{
  "arch": "vit",
  "grayscale": true,
  "crop_scale_min": 0.5,
  "horizontal_flip": true,
  "head_dim": 48,
  "num_experts": 4,
  "num_labels": 24,
  "nesterov": true,
  "orthogonalizer": "newton_schulz_5",
  "weight_decay": 0.01
}
Rows from block 2 of a small multi-label image tagger, named by matrix and row number. Rows with one number within an expert belong to one neuron, the router's apart. Each number is 128 + 32 x the weight over its row's rms, rounded and kept within 0 to 255. All counts start at 0.
Before each expert's rows are labels from the 100 images, of 14848, where the router gives the expert most weight on average: "peak at" is the part of the image that holds the peak. Only what is clearly more common there than usual is listed. The data: telescope images of galaxies (Galaxy Zoo DECaLS). In brackets: how many of the 100.
# router: router (model.blocks.2.mlp.router.weight, 4x192, trained with AdamW), inputs 0-191
# up: expert up (model.blocks.2.mlp.up, 4x192x192), inputs 0-191
# down: expert down (model.blocks.2.mlp.down, 4x192x192, transposed), outputs 0-191

# expert 2
peak at: centre (62)
router.2 [134 114 148 121 122  62 146  86 160 108 137  97  94 187 156 103 157 160 109 146 111 112  88 140 149  54 190 107 116  93 167  83 108 114 148 150 119 108 154 144 115 148 107 133 101 134 140 156 114 132 150  74 102 129 155 120 145 140 116 165 124 139 155 152 123  88 134 199  91  77 110 125 149 134 135 125 135 157  85  45 130 153 161 153 137 115  62 107 106 145 167  94 137 143 167 130 124 125 152 106 159 172  81 123 101 136  91 105  97 165  75  83  45  68 118 135 112 130 140 126 154 169 110 131 107 153 108 209 111 168 157 122  97 168 102  52 151 111 127  96  75 185 167  98 125 168 120  80 177 174  78 131 160 152 177 108 137 173 152  84 130 116 151 124  75 173 171 101 125 106 111  99 135 107 155  59 119 130 140 155 104  89 154 112 167 137 110 184 159  76 157  68]
up.4 [124 143  75 134 174 166 150 143 153 149 156 129  73  67 110 112 183 112 165 124 156 202 135 126  90 154  94 123 110  85 104 122 122  94 106  98 136 203  85 185 105 135 100  96 100 136 145 117 103 112 162 134  72 157  91 131  69  97 141 182  97 168  75 172 110 156 115 120 168 102 166 148 144 121 130 103 110 109 148 109  60  91 149 120 155 124 137 160 126 106 193  95 172  95 115 105  66  81 140 146 159 201 107 133 149 191 155 163 107 153 105 156 108  76  99 134  83 121 142 142 108 159 188  82  90 141 143  41  95 114 125  88 114 102 157  90 156 138 147 133 131 124 118 157 159 182 161 111 138 148 135 153 101 140  81 114 159 176  99  91  83 130 149  98 131 143 102  90  80 167 126 125 116 206 119 118 128 136 165 155 163  91 176 130 155 137 136 129  99  99 188 118]
down.4 [179 137  69 135 105 149 135 130  86  85 106 111 137 121 139  96 132  79 145 168 102 184 119 113 137 131 151 110 117 159 155 115 130 137 165 123 113 202  93 143 109 183 116 140 141  74 132 117 135 146 177 155 125 110  94  55 173 157 157 201 122  75  22 180 138 128 148 121 131 110  73  86 151 131 137 157 125 150 109 118 113 126  95 141 126  88  96 109 208  98  96 169 157 143 160 162 116 104 127 137 107 151 116 143 134 164 129 108 147 126 136 200  91 175 161 146 164 146  97 102 125 125 125 133 149 141 165 105 133 132 139 101 176 107 169 130 193 171 126 140 130  85 116 146 157 134 134 146 162 110 156  95  71 123 149 111 148  88 134  81  96 135  66  88 173  99 125 139 190  71 116 133  87 102  41 109 132  93 208 150  96  73  94 161  93 128 140 109 157  86 154 165]
up.5 [135  56 144 166 142  85 107 113 144  97 175 110 138 118  96 149 141 166 171 132 133 165  97  83  93 141 154 147  86 158 138 178 168 148 130 129 106 122  94 165  99 106  68 144 130 104 117 169  87 136 140  98 158 161 152 108 134 132 151 134 143  69 129  48 100  87 146 109 102 148 170 116 117 125 130 155  90 124 144 116  71 113 167 106  68 145  71 110 128 153 175  95 182 114 157 177 100 130 112  79 218  78 209  78 145 131 116 173 162 134 125 121 162 110  92 148 108  93 134 199 180 107 123  86 130 143 121 211 133 135 138 126 187 171 161 164 104 143 148 122 135 138 169 152 157 165  69 108  73 169  75  84  94 122 151 102 176  99 162 121 148 116 117  69 113  84 140 190 156 116 135 116 109 140  97  78 148 149 139 127 146 105 124 106 133 118 162 101 113 104 126  87]
down.5 [108 164 116 118  68  83 128 133  75 134 116  98 107 131 108 144 116 137 134 145 100 124 210 122 135  90 175  67 155  90 130  97 192 103  87 139 124  99 132 143 117 105 121 150 153  89 156 154  63 154  97 118 132 124  87  92 113  75 126 140 171 173 125 129 191 138 112  97 136 140 148 149 147 112 155 110 149 150 158 102 144  88 121  63 128  77 135 143 148 120 154 200  93 160  72 101 115 177 183 118 132 179 160 142 123 129 111  91  72 132 160 130 152 124 145 142  98 177 150 164  83  93 130 181 144 178 133 149 139 119  80 154  62 143  99  86 162 129 102 140 151  90 132  98 141  67 103 157 117 183 139  66  99 168  80 167 195 124  74 123 141 160 142  88 115 141 167 134  84 143 182 129 104 165  97 122 115 146 214  97 100 120 181 159 146 102 147 156 161  81 155 136]
up.6 [143  94 103 194 146  80 133 142 110 121 166 124  69  72 120 113 141 111 140 116 111  94 175 154  92 150 176 102 134  91  59  77 144  99 150 164 107 129 187 187 111 186 129 142 108 114 147  73  59 171 115 112 158  53 138  97 144 137 137 112 135 125 123 116 165 107  88  88 152  97 145 134 100 152 117 120 101  72 105 146 125 157 110 117 144 131  99 160 132 157 136 108 135 141  53  97 117 200 151  94 160 170 121 126 120 147 138 154 158 118 116  86 130 132  96  99 114 131  88 164 136  83 116 126 102 149 165 118  70 121 176 156 136 156 131  84 201 122 139 147 131 175 180 182 140 153 133 147  90 127 153  66 177 178 128 178 134 115 206 123 163 134 120 164  88 168 158 132 158 148  97 127 140  91 100 118 141 135 154 153 108 101  94 122 142  91 133  25  80 128 184  92]
down.6 [110 146 157 170  90 123  84 102 132 103  98 143 146 158 126 138  80 184 186  67 173 155 168 163 136 224  94 159 153 126 132 128 156  80  96 108 123  86  72 105 107  59 152 111 141  99 130 169 106 139 138 135  67 114 109 113 116 137  95 116 120 135 139  68 136 125  98 155  90 164 102 143 164 119 177 157 101  75 144 138 147 130 143  99 136  78 102 134 154  91 144 128 108  79 133 175 118  91 180 156 125 149 132 145 113  81 148 100 113  93 120 149  90 149 190 110 111 146  77  32 122 156 168 154  90 124 103 179 146 100 146 165 151 144  95 152 121 119 141 118 119 110 162 108  93 133 134 165 163 102 151 172 114 167  91 137  78 147  94 186 155  88 123 123 179  60  94  92 154 189 139 156 132 119 152 162 144 150 133 174 143 134 211 101 164 106 116 128 195 119 103  91]
up.7 [155  70 146 117  80 141  65 133  66 118 140  74 125  95 118 143 142 138 140 149 124 130 151 145 200 182  83 150 118 103  96 163 146 196 167 128  55 226 157 135 145 104 110  88 150 167 105 128  81 115 112  79 111 116 151  71 150  98  84 131 152 131 186 141 135  89  87 190 154  66  97 123 142 129 172 137 100  94 136 119 109 107 163 140  79 128 136 121 137 177 125  92 141 143 155 136 148  99 159 135  92 104  83 162  71 135 147  68 186 147 122 105 139  86 117 136 120 134 171 158 129 148 103  83  62  62 154 153 140 165  90 112 103 114 118 119 103 149 141 145 118 133 155 146 111 159 142 175  94 205 132 130 133 117 132 124  87 149 177  99  92 142 155 115 148 150 116  94 162  62 101 104 150 125  82 113 192 161  70 189 140 161 130 138 159 126 143 159 128 133 153 147]
down.7 [117 124  89  93 128 153 190 109 119 120  78 140 191 166 119  86 182  73 149 136  93 169 139 120 126 116  96 118 159 113 218 102 146 126  45 127 132 159  97 136 119  87 125 174  76 172  95 130 121 128 133 107 147 161 131 140 112  98 133 100  99  97  65 129  91 152 141  82 128 158 157 142 184  80 103 116 146 173  95 112 142  61 118 103 176  96 115 124 164 153 132 106 122 188 122  76 105  94 127 122 152 121 152  89 162 119 115 148 148 109 107 117 171 123 126 133 107 189 144 151 125 149 194 141 136 162 106 158 133  21 138 126 149 160 142 130 152  88 182  88 130 160 100  70  82 128 164 116 126  92  88 169 159 152 201 182 125 178 150 127 110 102  88  69  61 169 160 135 107 145 160 143 109 160 144 155  83  85 130 142 105 118 129 132 148 123 140 151 133 163  76 139]
up.8 [183 107 151 122 156 101 231 148 155  79 159 152 120 154 131 149 155 169 107  94 165  62 114 154 147  89  66 109 147 145 114 106 108 116  96  45 122 164 150 159  82 149 124 130 145 106 163  80 115 133 130 111 172 140 158  87 123 143 178 146  87  89 135 166 113 182 109 170 160  80 180  71  96 129 124 148 150 129 110 133 124 143 141 108 115 125 135 104 158 132 148 116  98 148 135 189 128 130 114 178  70 109 109 177 129 127 113  48 186 140 141  99 195 124 172 146 117 134 142 186 165 136 140  83 130 142 118 112 115 152 130  84 127 118  85  82  64 126 104  94 101  92 152 113  82 137 134 103 120 154 161 135 167 168  58 124 122 138 141  82 179 142  96 176 134 141 144 103 158 107 182 137  98  61 116 167 149 163 128 139 139 149  79  84 105  80 118  77  75 143 127 163]
down.8 [141  88 102  66  95 137 117  43 150  39  92  93 138 134 109 156  79 180 162 133  71  96  98 136 139 120 139 110 138 163 101 119  97 176 176 125  79 129  79 119 146 140 120  98 183 125 121  65 142 135 132 106 109  97 146 161 173 146 120 156 129  83 130 118  60 147 103 108  76 144 129 104 164 127  37 145 117 161 138 146  80 145 141  54 129 120 121  64 125 132 154 130 102 121 113 189 148 144 128 171 167 167 117 141 151 161 138 113 156 160  93 137  68 165 142  96  60  92 121 143 153 144 174 144 136 149 202 143 164 151 120 116 147 158 161 144 121  60 143 131 153 103 161 101 100 163 144 123 115 132 133 171 118 103 167 139 162 134 113  81 104  78 134 133 190 102 167 112 135 196 143 123 151 183 131 161 139  67 160 105 117 147 168  78 168 147 156 122 120 158 128 140]

# expert 3
peak at: top left (43)
router.3 [119 126 136 124  92 169 137 126 112 100 164 148  96  79 180 121 123  90 111 142 110 121 116  81 188 102 123 163 152 179 150 113 162 148 136 129 105 112 129  65 149 108 112 163 142 131 154  87 159  39 104 170 164 153 146 123 123 123 166 102 181  42 152 135 143 114 130 155  73  55 107 120  99 104 180 174 163 105 164 147 156 179 121 138 166 103 125 135  93 159 153 122 126 143 179 186 149 112 154 104  90 158 114 147 118 117 142  88 101 151 106 105 109 168 145 107 111 146 136  91 133 118  79 124 141 110  77 134 110 144 136 178 157 136  97  89 139 100 120 141  53 214  99 112 168 109 155 159  65 126 108 115 106  96 144 173 149 105 146 123 125 184 141 157  98 188 145 131 240 123 136 120 154 134 143 141 165 117  91 191  77 177  99 117  99 130 123 121 127 204  89 134]
up.4 [126 126 140 109 129 142 169 161 149 136 132 110 168 128 129 140  84 121 138 149 126 171 152 197 160 116 145 144  91 107 154 174  95 197 123 108 110 185 161  84 106 133 188 159 192 116  94 125 146 156 104  81 191 188  96 105 131  78 104 141 189  95 117 134 106 110  76  64 139 110  98  72 166  85 108 121 113 118 152 168 127 101  84 135 150 116 179 117 165 110 148 150 120  97 127 159  92 112 132 127 138 154 108 112 129 150 133  83  70  77 149 172 140 114 114 156 155 119  82  94 166 107 156  89 172  88 109 126 129  93  91  99 116 155 143 188 127 137 116 140 112  87 115 104 133 111  47 139 140 120 170 112  59 177  86 210 149 118 117 172 161 190  69 136 153  80 137  70 178 166  99 108 159 104 165 170 157 141 139 157  92  86 119 130  95 126 144 125 135 126 162  80]
down.4 [154 139 127 124 110  95  86 160 188 160 126 106 118 145 154  97  95 153 120  65 117 119 203 107 104 136 136 156 129  83 171 129 145 115  98  78 116 156  30 111 131 152 125  91 121 108 204 153 133 113  92 118 151 149 166 128  59  78 104 156 123 147 166 126  99 150 100  93  97  42 137 139 123 107 148 133 197 173 144 117 175  96 209 164 144 118 177 194  92 126 134 102 185 102  88 121  98 132 157 188 100 121 163 126 121 166 131 142 115 148 117 116  60 156 152 156 102 154 101  79 155  97 108 134 188 101 124 137 155  63 121 139 105 147  78 113 195 102 137 165  83 112 129 188 125 162 124 190  72 151 102 161 138 101 123 168 110  99 107 124  81 101 172 152 128 140 122 170 146 170 140 116 161 119 141  98 104 151  96  97 110 102 147 111 126 170  98 146 121 125 144 123]
up.5 [ 79 150 145  97 161 181 112 105 162 136 192 117 103  97 180 126 101 173 152  61 137 179 140 126 110 148 114 138 195 118 115 103 119 113 152 144 162  99 144 123 163 112 188 131 158  80 132 141 105 146 158 147 134 101 113 173 204 141 150 130  85 136 161  88  93 120 167 127 139 100 182 196  89 100  63  88 140 124 143 160 134 121 110 168 144 115 122  98 136  90 138 156 146  91 110 127 118 115 144 112 151  94  98  83 141  73 165 107 207 198 125  88 118 127 106 121 109 109 159 121 142 179 150 143 127  91 122 105 139 203 102 153 225 113 177 121 124 124  98 170 114 110 127 164  95  86  36 115 140 106  95  85 127 126 145 102 112 145 165  91  40 131 155 104 134 143 119  93 114 118 103  93  82 180 185 157 134 102  88 128 137 118 118 170 133 117 105 117 103  72 133 149]
down.5 [100 149 123 108 136 143 122 112 164 127  96 124 145 181 108 121 153  75 105 150 138  82 108 124 123 121 110  79  83  95 113  79 156 138  34 131  90 104 142 144 109 199 173 162 181 115 113 136 119 111 142 140 135 169  56 106 109 108 110  88 132 134  79 115 133 121 137  87 126 185 152 115 180  73  83 188  62 137 106 141  92 139 140  82 142 135  63 173  48 157 137 118 128 101  76 195 188 134  92 150 112 103  88 169 153 139  90 151 121 129 108 142 102 143 150 176 156 129 107 201 139 156 112  97 154 136 121 176 153 111 107  77 128 149 168 139 145 150 137 139 188 108 111 152 116 133 173 124 130 127 112 163 144  86 125 115 155 125 142 212 211 179 149 121 176 165 103  87 144 121 166 129  88 129 143 104 111 183 133 121  76 109  90 121 156 131 111 131 127  71 135 155]
up.6 [126  95  84 144  87 143 177 175 137 145 120 147 104 132 170 131 162 158 111 139 129 134 167 151  93 153 111 143 131 114  94 105 130 122 115 120 104 131  80  77 204  90 110 136 128 104 142  75 148 147 103 118 166 111 109 115 101  97 151 110 130  69 143 133 125 102  77 102 114  99 129 123 136 137 101  96 104 176 191 103 158 128 117 110 150 182 108 118 109 144 145 114 118  97 185 116 118 125  38  94 100  93 106 162 157 149 128 113 154 136 184 135 128 155  51 137 155 150 131 127 180 111 132 155 178 159  91 174 219 117  98 102  97  74 179 188 113 168 110 172 117 149 117 121  52 160  93 196 121 167 176 167  92 186 171 164  85  94 143 138 103 146  93 171 158 101 126 120 129 174 112 130 106 133 125 100  25 100 182 138 113 108 112  70 115 135 151 149 127 140 150 161]
down.6 [141 114 141 192 107  96 134 115 148  71  65 146 128  87 163 152  95 154 157 133  88 107 171  83 120 102 157 102 136  76  93 115  91 161 178 101 109 173 142 110 133  79 141 211 149 164 141 118 132 146 107  92 111 104 124 183 117 121 133 131 141 113  94 124  87  92 114 164 128 114 189 150 171 125 114 151  99 130 107 140 151  99  65 143 176 162 132 164  99 137  77 135 144  68 133 122 155 143 100 160 160  94  60 144 148  83 154  49  81 135 136 127 153  95 119 162 125 145 162 113  77 110 179 136 150 139 197 115 130 114 193 134 115  87 117 103 120 147 161 154 146 217 106 125 140 152 202  92 160 157 133 151 163  92 124  96  90 111  84 137 119 141  87 140 102  99  80 157 156 163  79 164 139 111 131 143 146  77 152 126 167 107 145 140 205  57 148 123  95 153 104 104]
up.7 [151  92 115 169 148 183 124  73 169  57 122 140 158 153 123 129 158 133  74 123 132 148 105  87 150 138 116 122 127 164 117  92 113 150  99 127 136 157  80 142 100 139 116 136 159 108 123 104 131 120 100 144 113 111 129 132 122 175 114  54 166 132 103 159 162 142 115 129  94 101 156  64 156 157 102 132 166  76 163 140 157 101  81 176 143 112 139 157 103 144  73  56 187 142  65 158  99 120 152 108 165 162 136 124 119 122 143 127 100 149  59  91 118 105 184 137 124 151 160 143 146 147 111 113 170  95  90  54  80 142 152 134 191 146  85 123  97  99 162 143 106 163 180 140 143 115  86  93 110 151 183 116 153 107  78 136 133  89 136 184  77 158 144 164 165 232 147  91 155 169 129  98 143  94  88 177 158 188 182  87 166 136  91 134 155 121  99  80 123 128  96 129]
down.7 [ 88 144 109 156 122  78 139 179 107 199 131 108  73  83 113 179 111 139 144 140  88  80 175 126 107 210 121 154  98 179  92 135 109 103  87 136 161 133 124  76 132 130 115 107 129  99 105 190 144 178 135 121 128  91 183 103 105 134  80  86 129 144 128 127 169 142 138 116 129 129 170 137 110 126  99  96  81 142  87 101  77 140 146 169 163 105 179  64 128  78 139 123 109 123 151 148 150 137 126 107 118 111 132 121 200 194  91 158 111  78 223 187 140 120  55 151 115 115 145 102 107  79 188 136 154 148 100 137 133 135 106 132 155 150 110 122 120 182 162 118  94 115 109  89 125 135 140  51 110 161  85  82 119 146 114 137  38 136 132 109 156 131 130 153 110 104 197 160 162 124 112 144  70 110 148 126 133 130 114 185 123 138 169  96 143 148 113 138 132 149 126 201]
up.8 [102 147 132 184 189 179 102 122 124 135  90 117 115 140 110 127  96  71 112 182 160 146 123  76 116  93 129  75 146 117  91  86 127 129 113 104 115 160 175 132 171 138 149 106  75 154 141 117 147 112 161  95 167 146  99 155 171  83 130 199  37  83 107  99 130 134 115  83 157  94 149 136 190  84 105 120 189 130 107 130 120 138  99 142 121 136 105 146 152 113  78  76 155 120  93 112 152 192 109 160  81 174 118  58 112 103 168 211  73 131 153 105 179 136 103 129 102  77 130 138 103 122 121 119 142 137 111  95 118 146 140 131  50 111 141 159 160 109 198  99 172 138 161  85 207 156  92 127 123 116 127  52 137 179 137 168  93 114 165 113 107 157 154 136 189 141 127 146 106 140 163 125 116 103 179 132 158 130 136 141  92 121 155 134 153 140  67 123 143 155 120 115]
down.8 [137 150  99  88  89  73 150 106 127  99 130 120 103 119 143 157 128 159  97 182  53 123 112  92 113  84  90 135 132 149 150 148 171 138  98 148  84 178 104 121  40 129  59 189 140  55  84 134 140  95 136 162 146 175 157 181 136 148 145 117 144  89 134  49  99 129  90 110 132 136  47 101 134 151 170 147 115 124 156 104 117 140 162 147 103 165 111 124 172 126 174 107 197  95 176 144 112 132 180  98  99  97  76 118 151 199 143 158 156 104 112 146 163 161 113 140 162 147 130 113 187 152 110 122 106  64 135  93 130 113 148  71  67 168 144 139 161 149  87 127 133  95 129 181 164 113 105 134 103 166 130 128 146  65  71 121 153 135 160 169 156  78 144 135 102 101 101 166 112 125 165 113 176 167  87 139 157 124 144 111 171 122 144 140 107 148 100 154 100 145  93 153]

# expert 0
peak at: centre (51)
router.0 [ 66 153 132 181 166 154 142 111 148 122 110 241 110 154  84  85  98 101 101  84  94  93 125 112 103 157 101 179 134 167 111 128 147  85 116  78 183 124  71 135 160 137 137 106 132  94 147 178 160 131 157 156  98 132  93  64 124 135 117  61 147 176 150 111 176 127 132 100 112 204 142 134 141 126  94 196 156 120  86 173 115 147 124 148 173 106 142 101 159 141  88 135 102 170 135 156 119 145 180 179 148 159 137  96 109 118 187 128 163 119 102 127  96  53 106 102 157 118  70 109 128 141 131  89 117 120 197 118  88 150 101 139 159  99 150 122 164  93 121 153 106  97 114 110 151 121 118  68 120  82 191 149 164  87  84 155 134 112 170 182 124 143 143 146 107 121 127  55 165  92 133 128 126 144 107 117 151 108 127 100 116 142  88 129 141 119  91 113  40 153 134  88]
up.4 [144 144 167 159 163  95  99 164  93 193 126 168  75 130 168  94 113 114  98 100 102 152 168 114 183 107 117 145 168 170  59 131 157 135  73 107 127 183  81 104 109 126 138  91 130 169 123 155 122 149 161 127  92 107  95 195  83 101  62 105 137 125  49 130  91  92 137 126 119 139 113 129  83 127 139 167 144 208 132 138 102 131 143 162  90 112 107 132 105 146 111 141 105  96 103 149 112  85 123 137 132  78 134 127 185 141 125 108 135  84 100 106 128 144 137 108 141 108 131 141 100 137 158 133  96 160  90 115 140  96 141 148 110  83  98 152  92 187 141 153 167 136 170 160 117 138 202 159  68 186 128  56  93 125 132 145 199  89 162 163  80 136 144 121 160  62 126 153 182 168  89  70  82 160 131 168 162 152 120  98 122 171 120 110 130 159 117 100 167 154 195 114]
down.4 [119 105  91  85 121 153 132 151 126 156 122 108 109 149 152 124 121 138  96 144  69 103  64 113  79 158  73 117  73 123 172 108 164 141 104 130 132 134 134 121 131 183 126 122  89  96 101 154 109  77 128 133 122 160 123 152 176 137 128 123 144 168 150 122 125 130 118 172 225 106 121 112 108 164 178 201  88  86  84 119 115  91 122 166 159 132 185 195 178 168 131 155 119 171 106  75 132  98 130 100  50 191 135 166 146 145 103 224 112 111  79 151 105  96 163 142 152  82 117 143  89 137 141  99 130 147 179 178 156 182 175 106 140 220 122  96  92 106  99 148 118 118 139 101 132 110  75 129 136 131 147 127 137 110 127 124 124 176 155 119 163 105  80 135 177 115 164 112 132  89 136 100  70 120 110 101  83 100  86 188  86 106 130 130 100 155 133 130 124 168 171 103]
up.5 [161 144 132 124 145 184  64 155 127 193 137 147 149 164  92 134 120  99 166 101  97  86 100 138  83 148 150 119 215 111 139  93 148 129 106 164 100 171 135 132 103 206 161 123  90 126 122 112  91 129 213 134 119 103 118 100 124 146 140 149 113 130  70 148 171 163  40 123 176 103 121 123 140 110 145 198 135  83 153  43 121 109 144  84 129 160 175 120 153 150 117  76 144 114 130 108 132 176 102 120 135 150 104 138 101 144 132  77 155 163 118  72 136 137 177 113  90 118 154 133 148  91  93 178 105 125 122 137 134 131 129  87  99  87  99 131  91  87 198 119 107 119  92  99  96 146 172 163 118 167 165 170 126 146 106 154 122 110 155 129 117  90 108 102 169 119  81 117 125 163 201 154 101 123  89 133 181 158  75 113  99  94 151  90  55 145 158 138 145  71 167 131]
down.5 [151 150 172 114  71 126 125 110 134  90 141 166 149 128 194 107 171 157 169  98 125 135 117 103 124 151 144 151 145  98 126 108 159 124 128  75 106  93  76 119 167 118 130 133 134  59  93  90  76 103  69  91 150 114 164 122 119 112  89 125  89 138 194 116 107 148 158 167 148  77 136 127 217 120 117 135  99 179 140 170 141 136 150  91 133 172  84 117 130 181 149 164  80 176 124 103 125  95 160 126 181 125  93 173  76 119 169 129 144 145 145 152  59 128 158 160  69 138 139  89 135 103  93  61 117 186 122 139 178 142 130  91 122 186 126 159  83 121 153 170  89 117 193 132 141  92 124 180 123 206 100 156  86 102  66  87 135 162 111 140 122 158 139 143  64 130 148 150 109 148 143 141 124 142 141 184 112 160 121 127 129  92 128  77 184  81  93 128 108 100 135  97]
up.6 [111 129 172 151  91 130 139 139  62 149 114 138 103 165 110  88 146 150  93 131 139 161 132 150 117 145 117 153 114 130 149 140 154 107 124  99  42  90 122 133 131 165 156  79 223 195 137 145  96 128 175 173 138 116 135 134 168 151 178  40 125 172 149 114 103 144 132 126 175 154  93 117 187  99 128 165 114 160 105 118 149 125  95  90 106 119 127 107 128 109 138  36 135  87  84 135 128 166 114  81 129 142 128 130 167  71 161 114 169 138 145 117 121 105 218  97 138  94 133 129 101 177 152 135 148 134  96 104  58 155 134 119 174 126 169 109 123 107 176 121 140  48 147 178 136 172 125 133 153 100 111  93 127 143 104 157 105 140 173  88  23 143 116 142 118  60  82 141 134 142 109 118  85 168 128 193 152  95 125  83 155  91 121 165 136 134 153 101 122 126 111 129]
down.6 [150 109 104 166 144 135 116 158 192 157 170 139 134  64 162 117 123 109 138 144 144 143  88  95 106 133 120  66 137 144 109 135 109 102 156 125 142 117 136 114  89 176 210 144 107  96 188  94 121 142 159 116 120 177 125 171 162  67 111 109 123 154 111 144 109  80  92 176 187 148 175 149 152 100 199 113  75 145 110 136 115 106  48 117 121 124  73 113 213  80  96 113 103 134 132  78 140 153 149 152 120 126  69 114 133 119 147 126 105 156 165 164  67 106 189 162 142 138 173 131  77 141 133 146  95 129 111 136 157 115 130 132 108 144 131 108 168 169  90 155 102 124 121 142 109 128 132 145 157 150  91 181  55 165  55 128 134 138  73  86  71 170 176 113 146 159 154 150  89 105  75 144 149  68 121 109 138 175  82 130 110  62 125 144  97 174 117 139 140 101 139 151]
up.7 [155 126 166 112 121 102  87  95  85 168 103 116 124 130 137 172  79 163 101 163 122 152 124 140 180 134 150  69  99  74  81  68  97  99 101  94 129 110 179  97 176 138 161  66  61  95 147 127 145 105 111  94 126 114 121 184  74 114 111  84 107 156 161 135 164 132 140 130 164 137 126 137  90 181 139 149 197 138 121  62 134 182 104 159 184  80 173  77 149 121 147 122 141 116 128 120 113 134 165 118 107 109  96 138 184 119 105  95  75 165 162 105 138 121 192 188 114  62 121  93 146  95 113  88 141 184  87 125 149 169  97 133  86 117 222 147  78 141 125 125 119 108 157 107 114 186 145 107 143 170 107 121 184 120 177 136 145 100 132 110 161 104 121 156 130 106  87  66 116 152 144 116 125 130 157 163 141 143 142 117 135 119 183 156 171  53 128 125 133 163 141 152]
down.7 [ 97  98 121  90  41 102 161 181  73 129 177 178 110  89 165 102 145 155 159  85 182  96 106  79 136  92 158 165 148  73 165  83 106 149 134 139 134 139 142  92 126  96  76 111 118 178  90 163 162 151 122 114 117 105 126 116 118 163 149 125 147 104 167 121 132 146  53 112 167  83 118 153 145 155 137 189 122 100 129 110 138 142 176 130 119 133 154  94 138 207 147 120 132 204 135 116 134 109 121 162  77 174 190 103  99 139 114  61  90 103 134 125 156 152 149 123 120 145 126 136 105 134 113 180 111 101 107 162 147 152 140 101 112 129 151 100 104 116 159  94 176  85  93 112  88 156 138 109 125 132 126 107  79 161 176 111  89 199 106 104  92 123 161 143 148  79 109 122 109  99 127 124 111 173 186 103 104 107 150  98 156 114 190 146 220  64 175 148 151  82 163 125]
up.8 [122 133 131 106  88  93 121 146 119 160  97  67 139 152 127  96 126 178  82 125 159 152 164 131 102 181 114 178 151 175 113  83 174 120  75  91 149 108 130 130 121 133 140 108 142 135 128  79  83 105 155  83 143 154 221 111 117 158  89 106 109 143 212 126 109 144 138 126 143 120  80 177  83 115 120  70 135 121 128 151 122 145 117  88  71 110 105  91 100 138 134 138  85 183 186 156  86 151 127 146 131 112 114 114 146 137  92 167 139 149 179 167 185 135 148 129 124 190 118 162 161  84 127 147  79 107 170 136 109 147  85 164 110 159 128 138 165 168 127 127 104 150 155 158 127 166 106 143 151 126 107  84 163 103 161 133 162  88 151  63 104 103 120 119  86 178 163 121  77 149 106 106  75 133 166  86 101 122 217  71 149 122 209  83 188 160  93 109 155  94 119 118]
down.8 [138 122 109  87  91  60 123  93 111 150 121 124 122  94  98 141 188 147  78  94 157 100 162  99  84 152  73 148 135  86 140 153 114 112 167  92 163 156 101 132  94 137 111 112 149 140 107 167 107  99 106 129 144 164 152 116 139  94 126  86 166 165  99 133 168 139 191 115 178  78 123 151  22 120 128  84 150 135 132 177  48 127 101  99 154 131 123 164 127 102 146  46 104 138 121  97 116 160  82 111 147  88 106 180 153 162 143 160 135 149 104 145 122 203  96 134 135 159 124 106 135 151 153  86 189 194 174 131 106 163 206 164 116 109  96 178 141  99 128  97 151 171 107 121  64 187 107 117  87 152 136 133 122 122 110 122 178 132 133 167 184 130 198 100 141 131 120 127 103 171 124 112  91 126 151  87 158 126 113  82 125 101 133  91 126 169 104 197 126 145 144 102]